{"encoder_arch": "vit", "model": "masked image model", "dataset": "telescope images of galaxies (Galaxy Zoo DECaLS)", "train_examples": 88335, "image_size": 48, "crop_scale_min": 0.7, "horizontal_flip": true, "translate": 0.12, "color_jitter": 0.2, "method": "mae", "mask_ratio": 0.75, "loss": "mse", "encoder_norm": "layernorm", "encoder_norm_position": "pre", "encoder_activation": "quick_gelu", "encoder_mlp_ratio": 2, "encoder_head_dim": 16, "encoder_fused_qkv": true, "encoder_bias": "none", "encoder_qk_norm": false, "encoder_parallel_block": false, "encoder_inner_norm": false, "encoder_patch_size": [4, 4], "encoder_layers": 10, "encoder_width": 192, "encoder_positions": "learned", "decoder_width": 256, "norm_pix_loss": true, "decoder_layers": 4, "init": "torch_default", "residual_init": "none", "optimizer": "muon", "muon_scale": "original", "lr": 0.034, "momentum": 0.95, "nesterov": true, "orthogonalizer": "newton_schulz_5", "adamw_lr_other_params": 0.0015, "grad_clip": 0.5, "ema_decay": 0.999, "steps": 8800, "batch_size": 256, "epochs": 25.5, "lr_schedule": "linear", "final_lr_fraction": 0, "warmup_steps": 1760, "weight_decay": 0.03, "adamw_weight_decay_other_params": 0}
Rows from block 0 of the decoder, named by matrix and row number. Rows with one number belong to one attention dimension. Each number is 500 + 50 x the weight over its row's rms, rounded and kept within 0 to 999. All counts start at 0. Numbers have three digits each. After the name is the row's rms in percent of the matrix's.
# q: attention query, key and value (stacked) (decoder.0.attn.qkv.weight, 768x256, the q third), inputs 0-42
# k: attention query, key and value (stacked) (decoder.0.attn.qkv.weight, 768x256, the k third), inputs 0-42
q.15 025:495495460520560498558493580613461537479451536488547550489473465559459519589503597485504545512573476589546552595444487594520500511
k.15 024:546412536591524543473604461495448563532446444516501485584603546500452536455517402440535445419531581480579493446513594482485483542
q.16 127:274271374456493519447479466506451453479471487462496500513471506505499489479484542456484485504459533508501491446474488508500516487
k.16 136:170579683575558626533533534488473497475492489481491479482486489496498496503510509485487490511490503501505500486488494476498495496
q.17 126:253157277481531506441385440495406485509443511482519515547552502484456518483544480526507502506522512472518537470519452516509501461
k.17 108:233423638717753632518484476454444466495499482506491530489504507519494511514509512490503493522483500522495477490492479464479509498
q.18 140:597675592515473512493496527528481511513512507493503492514477519461468484509460515536471485499442546458488527461481469496493501480
k.18 127:545485497459441418481490509492494514490478481511502507523498494491488499504502500504492519493523512512508480485482492473482503503
q.19 150:313312401496520512472454447432504510486485518500509497511499493527504502505519498506493522501495512524521506500502511477496497508
k.19 130:432454571594541593516510484492480495491494494488491501514501498500511494503504508495498503487499497480499519499504508502517498505
q.20 290:747804657535493512511517531547498532511485498493485494508504487476465495504499477499484478490486477498491487483488469492502479480
k.20 267:792512386346372408469492512522519512506519506517504504502499485494508491507508505505491493503500485506497478500496499491510497498
q.21 137:823932737549474505521602548574571548520507469506533483511462482519524517480475524516476505495500530480486487485483512499490511505
k.21 103:872544355209242330435483513527532528515522504512509510498502497491512490504501493512494484497511493499503482506485499464499509482
q.22 052:746745572564569487484431495502488448545513457525554498544510440503530465576489450492513492546524482526496459455449432500462595539
k.22 062:881377372454448541482474476532481530546547564554537571544523520500482499524522530487500536538498460526491506447486464477468502525
q.23 148:220215369448498522493481497458511473485513488503504493469488492470508492517465523500498535536523512512480495530494509486482558494
k.23 122:183527651677613607572552513501499501499507484463519490491490519497502503509512517514484481499501511471509516499523492510486493489
q.24 073:359346415496530512451447474463485514501518535532510508508517453497510515533494516527523534539475499519529461526490526512473471518
k.24 075:546365466557626573494470471473491501500509527529527508524502550519501514517511517517517519506514528472499504506539493517481511504
q.25 084:328221287414497524484476459488414484465467514463488537535504560498442536408526515519469464457522522470488526464498477541471459466
k.25 099:054640702654651489547539541492509452464467451481457462490490452495478508486497495470480494498475500528498501475464517500506505519
q.26 098:477472516563552517545498466449583503562532518600507485430568444528552501545527414491543546543525484557508485614497565431489527516
k.26 150:716342392559581458498464484512499478528538499522534500515510529506506508525516522515509493512498502492496526505531495531508513511
q.27 050:498466547503444540571542425460542585529510531558506504507539578584499532452511514542480494460520543520532567569529542486565444439
k.27 055:444557513337494425508467495447480448482483501490480476492491469496501492481479487485517489481491494535499521501473527525538510521
q.28 077:475380429588587423465336455436456475529482527513543505516576437471501502598570396522534516532512462496546461492497490444497520502
k.28 123:825233411521614590450457447502494507513527543551539535544514520525512509511506532509501516503498500505500507505497496515510489511
q.29 166:656722635554488539541524548549523543519500518478497505522501516503509478506503489483495497490512501492519513537503482517494514472
k.29 140:675452413364387428452476495506494521510493513536528514511511518492489496507506513516492502508515506511512487483482497488486506514
q.30 178:838867717552487507548579570564546497518520500461464502483478517541489495469492511471505482479500509484474495485494521514482482476
k.30 164:657659441188261380439519538515514505489486495500502474503498486468492495500488485499491490486511494496510480486489511477509517504
q.31 173:798818678590548473493477513471531516533494519561541505496532455498520508561520436507535510534517486514525475518492503457482533526
k.31 245:956333257458508442459466473502510524523527549538545533522527514522513512518509526511506519507508499499493507499506501505498503509
q.32 042:501511351516537512627432498494512504514515437537523566463580495418467513460532433419505481484512501566531452520520506467469562496
k.32 052:614411570506569516493514562468511481560563556522499477499486496553452515494460512487453507420393512470463494413410489429416556474
q.33 081:538496646489465496356557498525497495468464562471496446533412494582530504538457572562464519493487518439462581458479472529552423514
k.33 096:398522455504520504478500509545473525466422420464477515488504540435567454503522475532560480589582473525523525592595516557553438504
q.34 041:515504393486564538510492467522498502473476476554509538470535470420492505417531467437452461446438489561530480455506464428446511462
k.34 054:635484563529611556477491505521474510548547555547536510499512495501475485480459504480472515436415489503450501431428494442425503453
q.35 025:476506348518559506634438493486510509519531435524520566473584514428466506461518416418518499480504494555536439528526515456457576483
k.35 030:624438518536533459533533551465511473551579539537484475507488440575459517495455523488458527411385510470458484405386488450420553483
q.36 046:499539362515532499599412476510503505513519451531532562463594514414472520486531451405500488513525505569523473528519504472512562512
k.36 060:590440565541502498516513585465507495569547547540501468532478531536431502516446488517490528418365513455451501411441492446393502479
q.37 059:556548526528463534606506553523559551551496482429512543464510479553441520562510533480547534540607589493480523554525501559585514632
k.37 079:403438520377446491535579523528483418471472424418468426455427517484502541475514507545516533510524484481540559478529484504498499595
q.38 048:454476384482561501523468457482461477479513464558495511495542507409513484424534439457484460469433442538541432484506499439409537422
k.38 064:633546494579503517495470484477535539551544582560551517522541480533461502511474513457461513426423505504444457448429503454446518430
q.39 037:487480381486553504521459448500473481469498467561521530483539495414502513427512439422460481443438475562530475461500489430437518437
k.39 048:642532467600597493455460499462503514546550539553507508505516494548473477491461492465459474432402515486448478449413497442428512434
q.40 027:502487643485486501350577498506476485470465559470488442549404512589542501525447546561474529465471494447466566446469476508511430464
k.40 033:413586426526494482467523480533449539462439435495470526503513516450572432493527472524557475575576501531513497596552511596574450511
q.41 022:497486351491569519582477465499508499498511444534522539467557491426490505436529446423491489448464484566530444496501485430427546458
k.41 030:649433561545516485540530514498502498554576556543525472511499456546468501492466516490456518409403502475447503412404501461439525486
q.42 043:573498544472534545381558458574486504445457538507521499490435454501514524451492552469413500430433534507489572403493419444500430486
k.42 043:545536558589568508479526462612403522520473415511527521453501546438532427472452449501535522504469447530456567506503511469441427467
q.43 052:481498367483561512524472456519490491488503469537512527474541501414505491426520459436476487462460479563525472480509469413438530437
k.43 071:632523542557502507518492523516486509552546548561521496511509476525465486513452506493466530425401506475449500431413498467425502473
q.44 032:557549391515499496583406479537519515503505465518539567456580497423456542509511476399488499509536546557510511512520493495575537557
k.44 045:541424585522511529506550566466497455561520484506476456510463569523445492519444459541508504441378500448456542434481495429393486484
q.45 032:550468628501436527466592560495524515511485529454487475499425443593482497520508556571508496513520528440481530493490495551507435557
k.45 045:407477474406518443507550461537492483434461441407504500439512496479551547454568521454500486574640453559554519556581510490576538524
q.46 035:467452399476554510531503478481464469469506468556502513503523492438532481409518437485477468433422438540528423466490507434383520396
k.46 048:614548488574556538465452456490522539540558563553544535508547444539492490488494526455439477447470514523459460464419497476489554437
q.47 054:576554529536465501558456532531553543534493489442526531466521491539452538580486533459517529548598589488475557547527498561632498629
k.47 076:416396558436469488531576561506479426507475418433457436480423556469498505511480478574543522514475493454522565486539490497456472561
q.48 040:612508525575489537558492459525519472481531401492468456567508549497488491439475460620405493455489505401460484500504538525511534455
k.48 050:498664636459426396414456492405520463487513553512512497476510453476509488516515462475514467533517495531608472559509553445535531503
q.49 079:502495468460473479485491486508495492488465511454531528535474479497452515499432471490530478391484512469517507392412470499449412480
k.49 060:000589549547619562584605596549529544520530518558503498477530476493506506474516546481483499517486464544435444489469509439503513478
q.50 102:434511492477509487491506529478508548518493539538501518439511452489494498533537531434523519588525463582489513514534508521490506543
k.50 102:424319421554582692563548476505493460488505501441538490525501511517470500500477519521489485443513479465458536461485468571500504511
q.51 184:532490500507493502499495484481485496511480484496489511516500496487489516478478473493481494473487507471504483491495481503496498472
k.51 159:000510665649599580528535539440499445496484481478473451462534447501483494514504486494515486507484488531508484525491529505527513502
q.52 089:470523476467484452481524499476478502506509510474539522527479475498463505504479501477550495470508490500472507468472485511508451483
k.52 075:787524361354417424500489500608522579541540514540493563521478522499535494469493542490462534514486498494453509449487465478430483482
q.53 080:559491487523513537517471480524513448485502465471505497552503539500485535460452444533459506438482507430493518497483482457486490457
k.53 092:098590743557508487521499553442520469479478489513457440448511460480508478486515460485516509527490517537521468530494538467508503488
q.54 048:492463479468511487473477488525441475479470503438517491532496492486477495524460449460539481411470533448506520432456481444481391517
k.54 042:372511479476430576547558582513481559542512515581475476522478497545469479462516533486457574547421502509427469423454456451398473467
q.55 074:549524478501454465502490471492464463505519472445492525571498504485430513487436467522500480387487501411477544417444481494474466479
k.55 060:269694588420436455479544539560566554514536546546482554499520493452545470466473476471500500521512505548543463527443528423495512475
q.56 072:520524475501520502492499513513511480517552491465523521543469553555533505480487481557501501448482517441522500515476492463514498463
k.56 069:688653646393301354425433518525520545490475480505462501475459502505539474491489490506514534514494533511506466515522517455506492478
q.57 066:529492489500478462482488488500464473494498505465553517553482489515476505487481475490519503394488519444518513460427485476485450465
k.57 049:598599460412345416483516549542515544558511461563446552494543517481531501465518505474480541581442494533492496481481474454445463502
q.58 121:451512458450504488468504519507506525494482536471530526480496460483465503504483507428543501511516502559515492460494473475456458528
k.58 102:048366537621692654604576559519508497522498509476510461521492498515472489504478526527480513455504482468429494458484468540482497482
q.59 077:487492522541527547513502506488518532503501488568465440451534496483545464510566522486470516601513488554470475581592544509529569539
k.59 060:828345424531505482470459441410454423481497516443548469522492501515455514564513470525516464476519503454546538525543486553529520525
q.60 080:491495504508505494516517497498491510500523499523471483488525516512523487505534513529498516541506493495468498548542514538532552514
k.60 065:999525361389356366429408435524499522500502535520522548538452534496517510516503502505494521505504506481538518489515484470476510493
q.61 088:465503508514509510501519507495517528505511507540475470468508507504543462525544531486506520557520501523492492553538511496503541522
k.61 081:999405290433424456453464454512496500503503483474528538525497560492489520514496500527510491502510507449491539500539458520480491510
q.62 115:459488529505514519509524525477517536509511514570479471444519498499551458522566558472490513609515481565492479570555525523533566542
k.62 107:993368297488428537458437418510474481493488476460542537522501538499490532524507507514501488473517503459501561491531478548501493533
q.63 051:438529475457475434438513517480478542493475566479538535481496460515454465534482517413573494463521536543486533442477494540470445525
k.63 061:548391339486496533595606531544507532548522499527513541547518560504455525497498541508459518493489467503436519445475431500458495507
q.64 054:557524439486503520482485501427524479533508499566500483481456482445526466462460472440491470504461506499466421437497543479467507363
k.64 045:519512526490513572459545548566547521522500482473486513492442478480423515507460502495455526463490439457424469457464423442409509431
q.65 047:472429498490549465540514533547361513484476541474463532561498488530475518462584485533448516424479474468546562508470412529496524561
k.65 034:523459483485539452478447388458481491491488507518572501455656429544531542513504502456543450429485539560605534513548582493556541515
q.66 105:522512446485494504484487517428487465535510502545527460493434477466538476488478498469537447484455491486463443434480550485481508399
k.66 076:532506531442513535442529540549552525513499503468464515501431437459434497519477492472452511497474415467420458471474414445392500420
q.67 034:518468440502568469500466502484440506531473526507430532537506480512504460410517410452425503463498537468559477469494457515477551427
k.67 021:558467513521565506469517515552529523496524551646552433478623428536550557495423502473573528407485551491539569446499574430468533472
q.68 036:446515588522449474487500469537557499463527482447515473481538542517499520582480542535562526550541501525479541544524507476525487590
k.68 025:469502472542491466528462501422452476465478486530476521570425581489579441480583458516491505600547540491526469559544500598577434577
q.69 056:454430516477504416541507534523351475483489518485486482549470500532518519532569519515509501450466456447525553492466445489506534551
k.69 034:536462475564460483462420418420492500490462513538502475515587377494535487551511473502531483496459542566566538533572550490510502501
q.70 048:557570454513513562450473456435639519530496480547503528454516488454496467438414442434472503550517557541477411481530574487480477380
k.70 037:495492596476476590487600588587531494532531481499484483504426564521464510457445546527480520467519460447411490455422450492462510479
q.71 032:472448531489454403516477501509397447469505497483488446553459515498518512554515541472543486458470472468471544478494451463504541512
k.71 017:530473539514534513447432506450515531469439489533485517539465420457540460581508436541480536528478515442517520508598468490470462487
q.72 036:432495575481404477510535515497487452468535476496580427487469538500520528628509610581626492516485438492441545501468535469517477590
k.72 027:458536460512426502503450450451455503462448503409411550576384502440508415520590467487432491607519438542491423578516432590527429530
q.73 036:571482418479574544508493511486469522529461538543474535525468470472480486392496465439404493450465504500531450469507475521472505390
k.73 029:513508533455552508490547506548538477552528478464535485441576454535431578521402572530495484383474480495474553429454494420463542450
q.74 033:412422567502461344514474500518383454455492490463469468552494534550522506578537524507542518467500481451496572507491437477513544582
k.74 027:502512453551533449486430475428455502448474543593489485566519470497630456524555457517519508564493558521570536559582554543545429542