From a checkpoint of a small masked image model.
Model: 5.16M parameters, encoder arch vit, encoder norm layernorm, encoder layers 10, encoder width 192.
Training: muon at rate 0.034, batches of 256.
Data: trained on telescope images of galaxies (Galaxy Zoo DECaLS), 88335 training examples, 25.5 epochs.
Rows from block 3 of the encoder of a small masked image model, named by matrix and row number. Rows with one number belong to one neuron. Each number is 500 + 50 x the weight over its row's rms, rounded and kept within 0 to 999. All counts start at 0. Numbers have three digits each.
After each neuron's rows are labels from the 100 images, of 14848, where the neuron reaches its highest value: "patch colour" is the nearest of a few named colours to the mean colour under the peak. Only what is clearly more common there than usual is listed. The data: telescope images of galaxies (Galaxy Zoo DECaLS).
# fc1: MLP up (encoder.blocks.3.mlp.fc1.weight, 384x192), inputs 0-95
# fc2: MLP down (encoder.blocks.3.mlp.fc2.weight, 192x384, transposed), outputs 0-95

fc1.381:528457455507473610560518426552536598511490563483492569510527496529488406462583551501502604459497470479447520433493508477452530613551484478481508511488562481510570537535490523558543554523495457529486549508448470511422464509554536507501459470456544569414419499582500463500400598449549554451
fc2.381:442448483511536394458448464522483472437511483525436530546458475444445464535477497413539453492541543571534500500556515540537509413495543533485393492480588525577416489475518479523460416501529597529486437507561439529511473491516556493507522529555430426502559478553470535498556356502469549555
patch colour: brown

fc1.275:528500370527464525492409421526404549582547581471473515509462451533595426436525515544563549457482463470557466583456465494508604501512449503470504537448497445420518529519513520468606613536576505495510534512503540407487539483498428491474490475436486528516618555496399454449444456472586411474
fc2.275:541468396500589439482569458498522471431497490478511527441476542424425514465512487503556595536472582560595490502470454491496496463458433564458482580473482460554502468577585524485502508532419501488487473537650485611442458478574539458515479506565470531546524479508520452547549528524446501526
patch colour: brown

fc1.157:514442591454470594470476556498376530574525483458443536589568497478398581516538498536529549582593520522500535505413476558432411414492467480515475507557454454509545385537539585424467493479450419510606462505533479523518499613567471426497439481503525433510497492425448454543584564517448512543
fc2.157:570472447555517364478483369501479532482461503447587481516441543512420618483495468506578472471511483503580617465543581531509472442424418449479419547482429467523402502529543470479538504491499497425574539516556505502601529554537474406424513525503419521500537452467505500487484488548489466520
patch colour: brown

fc1.116:549429505536479552500463431528493425570605537504468513572529487511426536632527531483562584540514551558394469582436528489464379499501653501416529606520564431522616490583504565492520498442507465550530541464549448452518575507489455431525556512557503505474540489544456455444450471492473450473
fc2.116:507455482555438494514559514521432540513535468612476570513528424440443512488495404421398515552423576577519490428528501479544526523470463530506453539562534551526414569478504444458491476574343424538473463459451468529515549546509535546480486566497448567455538485552565460528612418494437539504
patch colour: grey; brown

fc1.119:512450545513544565415464510601424464599453449462484496509540560484555530559504487509454529523513460588457432581494425497461461525575472525486433607497450512448498532442569484430497503478502554427522387383487516473518401568381522516415446468529524477574547566469425510437496451489519453470
fc2.119:456502489543512483515472471577456491557485603508436513558430547530504478588490556497553504487581527452507522514532538541499392517438380485435399489419439462510419472503519556471502508509518475572488536585561471431502522544586535413461463492527479386514488493504508568477539495492558529451
patch colour: brown

fc1.369:474455522490475590480559476472559469591477477520578477462475503464547511516523458531474491496428576498501473479388459528514552538427463481430437513488565504467540433601471520540495541550645415529503530524508439485508501489535452511518481534529546575537441583453502441371396558462449543411
fc2.369:542473463393407449501538497500462494515494517446466471560503569554513509526538495509507611542457456530409469590510483414494423478571562472545606500499475504510401538434490445539456463564436534472445420545514524428459563551524458491552482460547508452417575489537541558469545435491497457516
patch colour: brown

fc1.198:455554516563496553483524468500618473549537479518509520462530505496545497442522536503448574468450493504450502477495442507417520344509470512503566476488446535519508468549525396521608584493552459425462399500406474530477509457645468501445495443432448452514506538506594495467461504565514554486
fc2.198:478531642579449524478557549460556477494539463455512463482486429520485519526487401483499488449497464467510520513513424548489558509427522473503584465469459426434482455465476431401583575462502546505467465459436498565489517500486417477449533547570512465520571483593571466494433529487578448477
patch colour: grey; pink

fc1.106:487496581549483552583477523584596467576508515514442434498522561581500526553475478459550462476481505407472503545456572538493405439611432505435597523538509459398500558400564495536517479516516457481520610445481482443448529544532396453418527496457504534467522466515470517481602553526570552487
fc2.106:457486515433551526453598555546427576430474517460507554506505440465513526542550521533536551543519583504608527495518401539512629418514475526527404474480486482550492439559479415430602402490476422480575483551501405514483458538512505468527493485622496438490448438523469420454411473561535464533
patch colour: grey; brown

fc1.340:584505504436434479518517450516508529460558428442405437463572540558470503494452512591400476504546514458419513525515443500547408506481505597457479514466583529562551544498494495502411505468490432595487535523455546617437464571399536516541503471559483376520548491499504532480487502486453464513
fc2.340:535458543452456586541489481559495552487586476411454474509565471436463602426535443494551456471532453451511538481427499534524449509506438491600463522466560509550588566557457517456482528598405467463558522470491506501567576494437545455544498512485536451482531537466526510477520500422527425500
patch colour: brown

fc1.137:521562514424538573589544543506510478563501457475383508442378544429534640463500478591468490475438471451447493489488449485521523490602473489459583543559527546516428548499541521432438514587570466525434412553417452533503488465509395482461443473461438454521461565528471493483397552513507475493
fc2.137:485540606509542483472519491417467497543436501384517453422485504560480442435483367464450464429486554519544503531543545438479624548503575488504458525480572530467472512476457545431641528511525447447418429557448599568515565496578449524490540525545512465540464455528566463515462582416480458496
patch colour: pink; grey

fc1.246:514485524532513458620499433455523548524525497472541449540547551505532546592507470505526590470488574497558508558443498532508447523499549504494507567433425577438560479501445481405597533526501443597576574514570478502456401518486507521444588508453466546543568440438471406452531440453399519457
fc2.246:429532475515498515432582601505504400487487495517466527525501512509444545439507492505407496512511448646440560549495413490493636476497408451523452496607563451602510516402549504483492468589399591540445482533433605439528560449483521504460443542506514491577465500484553441588621476471519500449
patch colour: grey

fc1.23:555575453514551465546603410425393474501576406467416438583494482451480529543552376488476456394508444436465564537513546456535480565454497511538481521461477555489490543599450433583499534534485567514464348470468538564473508532439496483469479404531551418533494515419470520516551453507551424522
fc2.23:503499434428439449531535527519505574491508582551462558429576490466585462470510402504418433522423530473490545556437507520495426567490486447544462566497491473541503547431567531546377581450571506487473442567446595464437510458499515499474531495478595499492523513494497501477518407469422459444
patch colour: brown

fc1.132:556458567545410485464404381449558476495587494493559513529487544439560457577471427516569494519464496500489481547422535439518433562530452533438501558502491469452591522517492528551412512507529466479532500489502470517547545508457419463484447584430548558421478552480569496547463494497514566521
fc2.132:419437534560521510492519448433465517469508451495482473462445493532472529531536534550523532488494405489590469469464455525418553494458450497483444530445558482450516490591523482478502551582411430497530558513508586476588560488508549564461535541613556517436483489503517534586511555554572487495
patch colour: grey; brown

fc1.207:494426550598526542521484470592511521458484570500519517514497516489459600505402473462525531426520513539514476531406580511492475513473475496547553632543481528577544535506563552542496512531496499577477459459545555602461534474569406478515531444439574502539467501364548503520546538550395592467
fc2.207:581480485561470454456476483483543581488530544563499503518477577499490551463495572468527493530573497566573473467508601484526526483463453413453475564497490493496566516466550588548604402466495536352561519485552528557562475569417415453456430525430586555536522499488501567465473523506448454522
patch colour: grey

fc1.31:441438513462470490576448547445547553472586474489527456526441527439498481546442493504471518493535459473570493443581526519438537506482497500398598551525441417498521447488641523493521468462498517463459446567621373533528490532484521473525611461490503565525451493560518479470462535493490522397
fc2.31:460520479530447465578424470443537455483432503437493496515476487378430586481464513506436511511461414492587546462587519535396522550531502546478455504481471411475470436499476577563521504453475462464484449569611391434633447483479485525414552507525433564556466517513484476561444545466476530473
patch colour: grey; brown

fc1.22:532460410446504530581482513559437489527507513515468540520480479508528574548469486570462473488454455392487566479542440529490467538532441492625622490396521479519495579503529454552581535546344385455540461472520541458418526487486555530469494576472491506507476487526475452499591521582509604513
fc2.22:478466514596487512412588515342449547477533457403626446456514443477484559451550493517539470520539456608432507536537497501479596532420512503482534491536468412466520462483516498411509523487458525384420468522478464369527554505459470499582481456550467573573548500579544607426497512452535504392
patch colour: grey

fc1.74:505540379576582529536469545414493503589476553546556544508514488478562516509544603559611530574463474445583529466493482528577535479499434480512545498480405489473550476518555503474491485517524553396536445543455506361508464469479610513536453435480475579497557459526392539444474497378483431486
fc2.74:493522435563511398554509419525598465457516491461401480482481494549489535492505482392587538518565475539540581488429552584446509539403449503519428464511520476439492459446525433534497476622506491437507550545554574504533453481546464483466460549460474471492526446462539483620472515453470452471
patch colour: grey

fc1.115:504538500457449562517548534459545474622521484485538479521491530500427445432500352490482492462450426461459468531521582486521493572557460456511598533515547602399524476600473477563480529544421425500443440591538530408480555454617531390537482480451557481511594513523466495484526487562566494582
fc2.115:427466562506457578466528468573367547376518501417489563496558548445539382481477533501467527467512579476397438497472556550489472357542486567489512484443443487537464501477485512475486466501566496519564456598452474554474505536557603511573541585580537581512460507507469519504542447499457428561
patch colour: brown

fc1.334:556491466516444463475570556436571510489544457419426464438463541442548466592504541544536524508491446469503461484462490340482488475503468512385555586455433517452497482578497483493456460489555528455481545501576551534519467478546467499509482584500480542483508588453513513491417464541412514528
fc2.334:535474592566458588460578422477516522439566453515412455427522595423496442401492499589508464478474445393579513482402424440541572422569514511534625476510535487526513487565530468451548527556420420440462447468464655505534590419496452512541496448442483483474435573560544523516550557559558582509
patch colour: grey

fc1.266:539539499463446629466523453485556565557551540499552570533575439484424510542494501553543517528488467497507457498453615427533498502510545487458541542533540524396527485546560441479419479552410506520529447476482423543582539483463379588566486521488540561452448516570513538521513473429569541506
fc2.266:484512472507418471497546592518562493422469408584435516586510409445527498520447467416582493430448568544531504541428507450529533521481439508422520400519471494513415505529471468499515431505461529444465460568557531509471497494539552522450388526641540484513506454522456487460561528537625420484
patch colour: grey; brown

fc1.254:505481419471455449461534435501415485490458430397484541624504487500559528512508516569383503546543466416517554539591407466466488601474471556472518456522525478421499497534489407529525557477542521496528391509468466617543562552372577554479504396430442496528525480487470515408534498498514437492
fc2.254:541415456591459460449425471537450535567432483514560555469552557491537497481543496462473474470500505530500540509434469527496429515522462468498633478625536547490526574441556589448526554441439481395464533558597561534544548498427491499552491540439500475551534439552527492495505451372529418444
patch colour: brown

fc1.80:637526544597468518464474531428435467519533464532474466514467437456591496480529575550495443449483410454468529484476494485519495566535492428500447507621489504456451497541514531564511557461577419589414597398410544450466460565505503545456489598520559476436562535483483450431449491455498471563
fc2.80:552462451578472413620475453459405509602561524529534494428405539507521552549508557524573517503535464511563522511571460428507516535521438483492409479474440385484495413557488418474529451444464400459429574486557526471470502537502530538458520550554539501546470543525446496532438490442496514459
patch colour: grey; brown

fc1.314:535499344563513530517418410533467539516395558572461506469402485454462387501549551484450595510445450479530487473506391492467586469543473517521551550489493453561488489615586419455473471500466524443525541511522541454416492491491541598568496468477535620457524521546459541352591483440614525513
fc2.314:498500526544600427537500386413450471438553487531483487520481606463446523514543519498628471549558560549575512454418533520487491509457503519543441462498503524513494492507520445550566463568553437559397530513512526438590482538448494444563496541486495416520521474445470432472472514531424491510
patch colour: brown; grey

fc1.12:544536547514464579446508469510480468595468438462470466542539499527507516533541414531511494463608495480509509565509531548457415474543511538461572455504524499547580600485526607489446496491461462434415562413466535490413379565509469470493431501515546490410461530424518547393466498463483576453
fc2.12:496576536418443526486552480440395583457515565472422494400452458475487499556563492447483450518466415478528523556476474557419586456442463474463583485497528523536485406516494437499492528608430388394557465517467506515491431520514466500573521523481554460538523480552426447509421512532552552498
patch colour: brown; grey

fc1.32:498474501467454623467495516505489520456595475504540428559594397423537486518406501491553487440563426526497469513430491465457486477560550554544479555485523547486586525567457474454509480474534568522445543456542412462496479548518470486458523508417423523507491544570519496564475449486486577469
fc2.32:486476527461484525483568569539484446444428421517449458581556419434435462573505436519499405533553504563480493437456548516408519519536521585486557549546433544487591506510506427516561504481441451545477561430526495508483521552486447465467541551488513525463505509487454509605474506521531546431
patch colour: brown

fc1.153:414533553387493538510562498488552509516506434478515462488471416501569568513497501552570505546469477488551520499465476586464571522508396557395509608480510585518433514501493462438422479542551478493515538603539560511443528599429534499495505536453482542424376533415482445508490512494547563505
fc2.153:503542467424513460460454441534548475450599457461513374518529499492543523477494632509495420468386420473400486510480427482515480495454400503507463507453492558520532545509476578498478511524581567498436501505535495551511541542531462529516473563521510407550486565559611534540571604535523527524
patch colour: brown; grey

fc1.148:563507539503514408442623505500524474556588502532429475484521494491484472497503555509487570444412511444438544494519543562480552528499451395508559532517571498619432540526558516462551565548442468464496508620550474582337497411427517501394455432572450455490555495492501466528515503604523576493
fc2.148:603481466556554524569478520544440550442449488463468530609482583493464509468488517415553531469501412484548499485460487549487622473502402349490486462423587594495458435539423422498536539428541534566568473513604489452504458515449462510471544519503535509519472499576400485503508550429466407471
patch colour: brown

fc1.351:455478473560505546405472556495489472527426515480475568497390442450466581468496482453499509488473417437422582464487505477544560468495497471471522427507480421507608463480477531504497518390453466506631500482575447553473466473543584595486505482479468609467411496514645448504506582473559531466
fc2.351:558514453486455583519486476478416576573464562540515444594553434427476525522512458420489492450444473524537486535542501492442413549515439538477487382436519465497531574548548489492586476471499490516491526495600512574505568462503417547477510419520528522440532532499527554517487510546472485418
patch colour: grey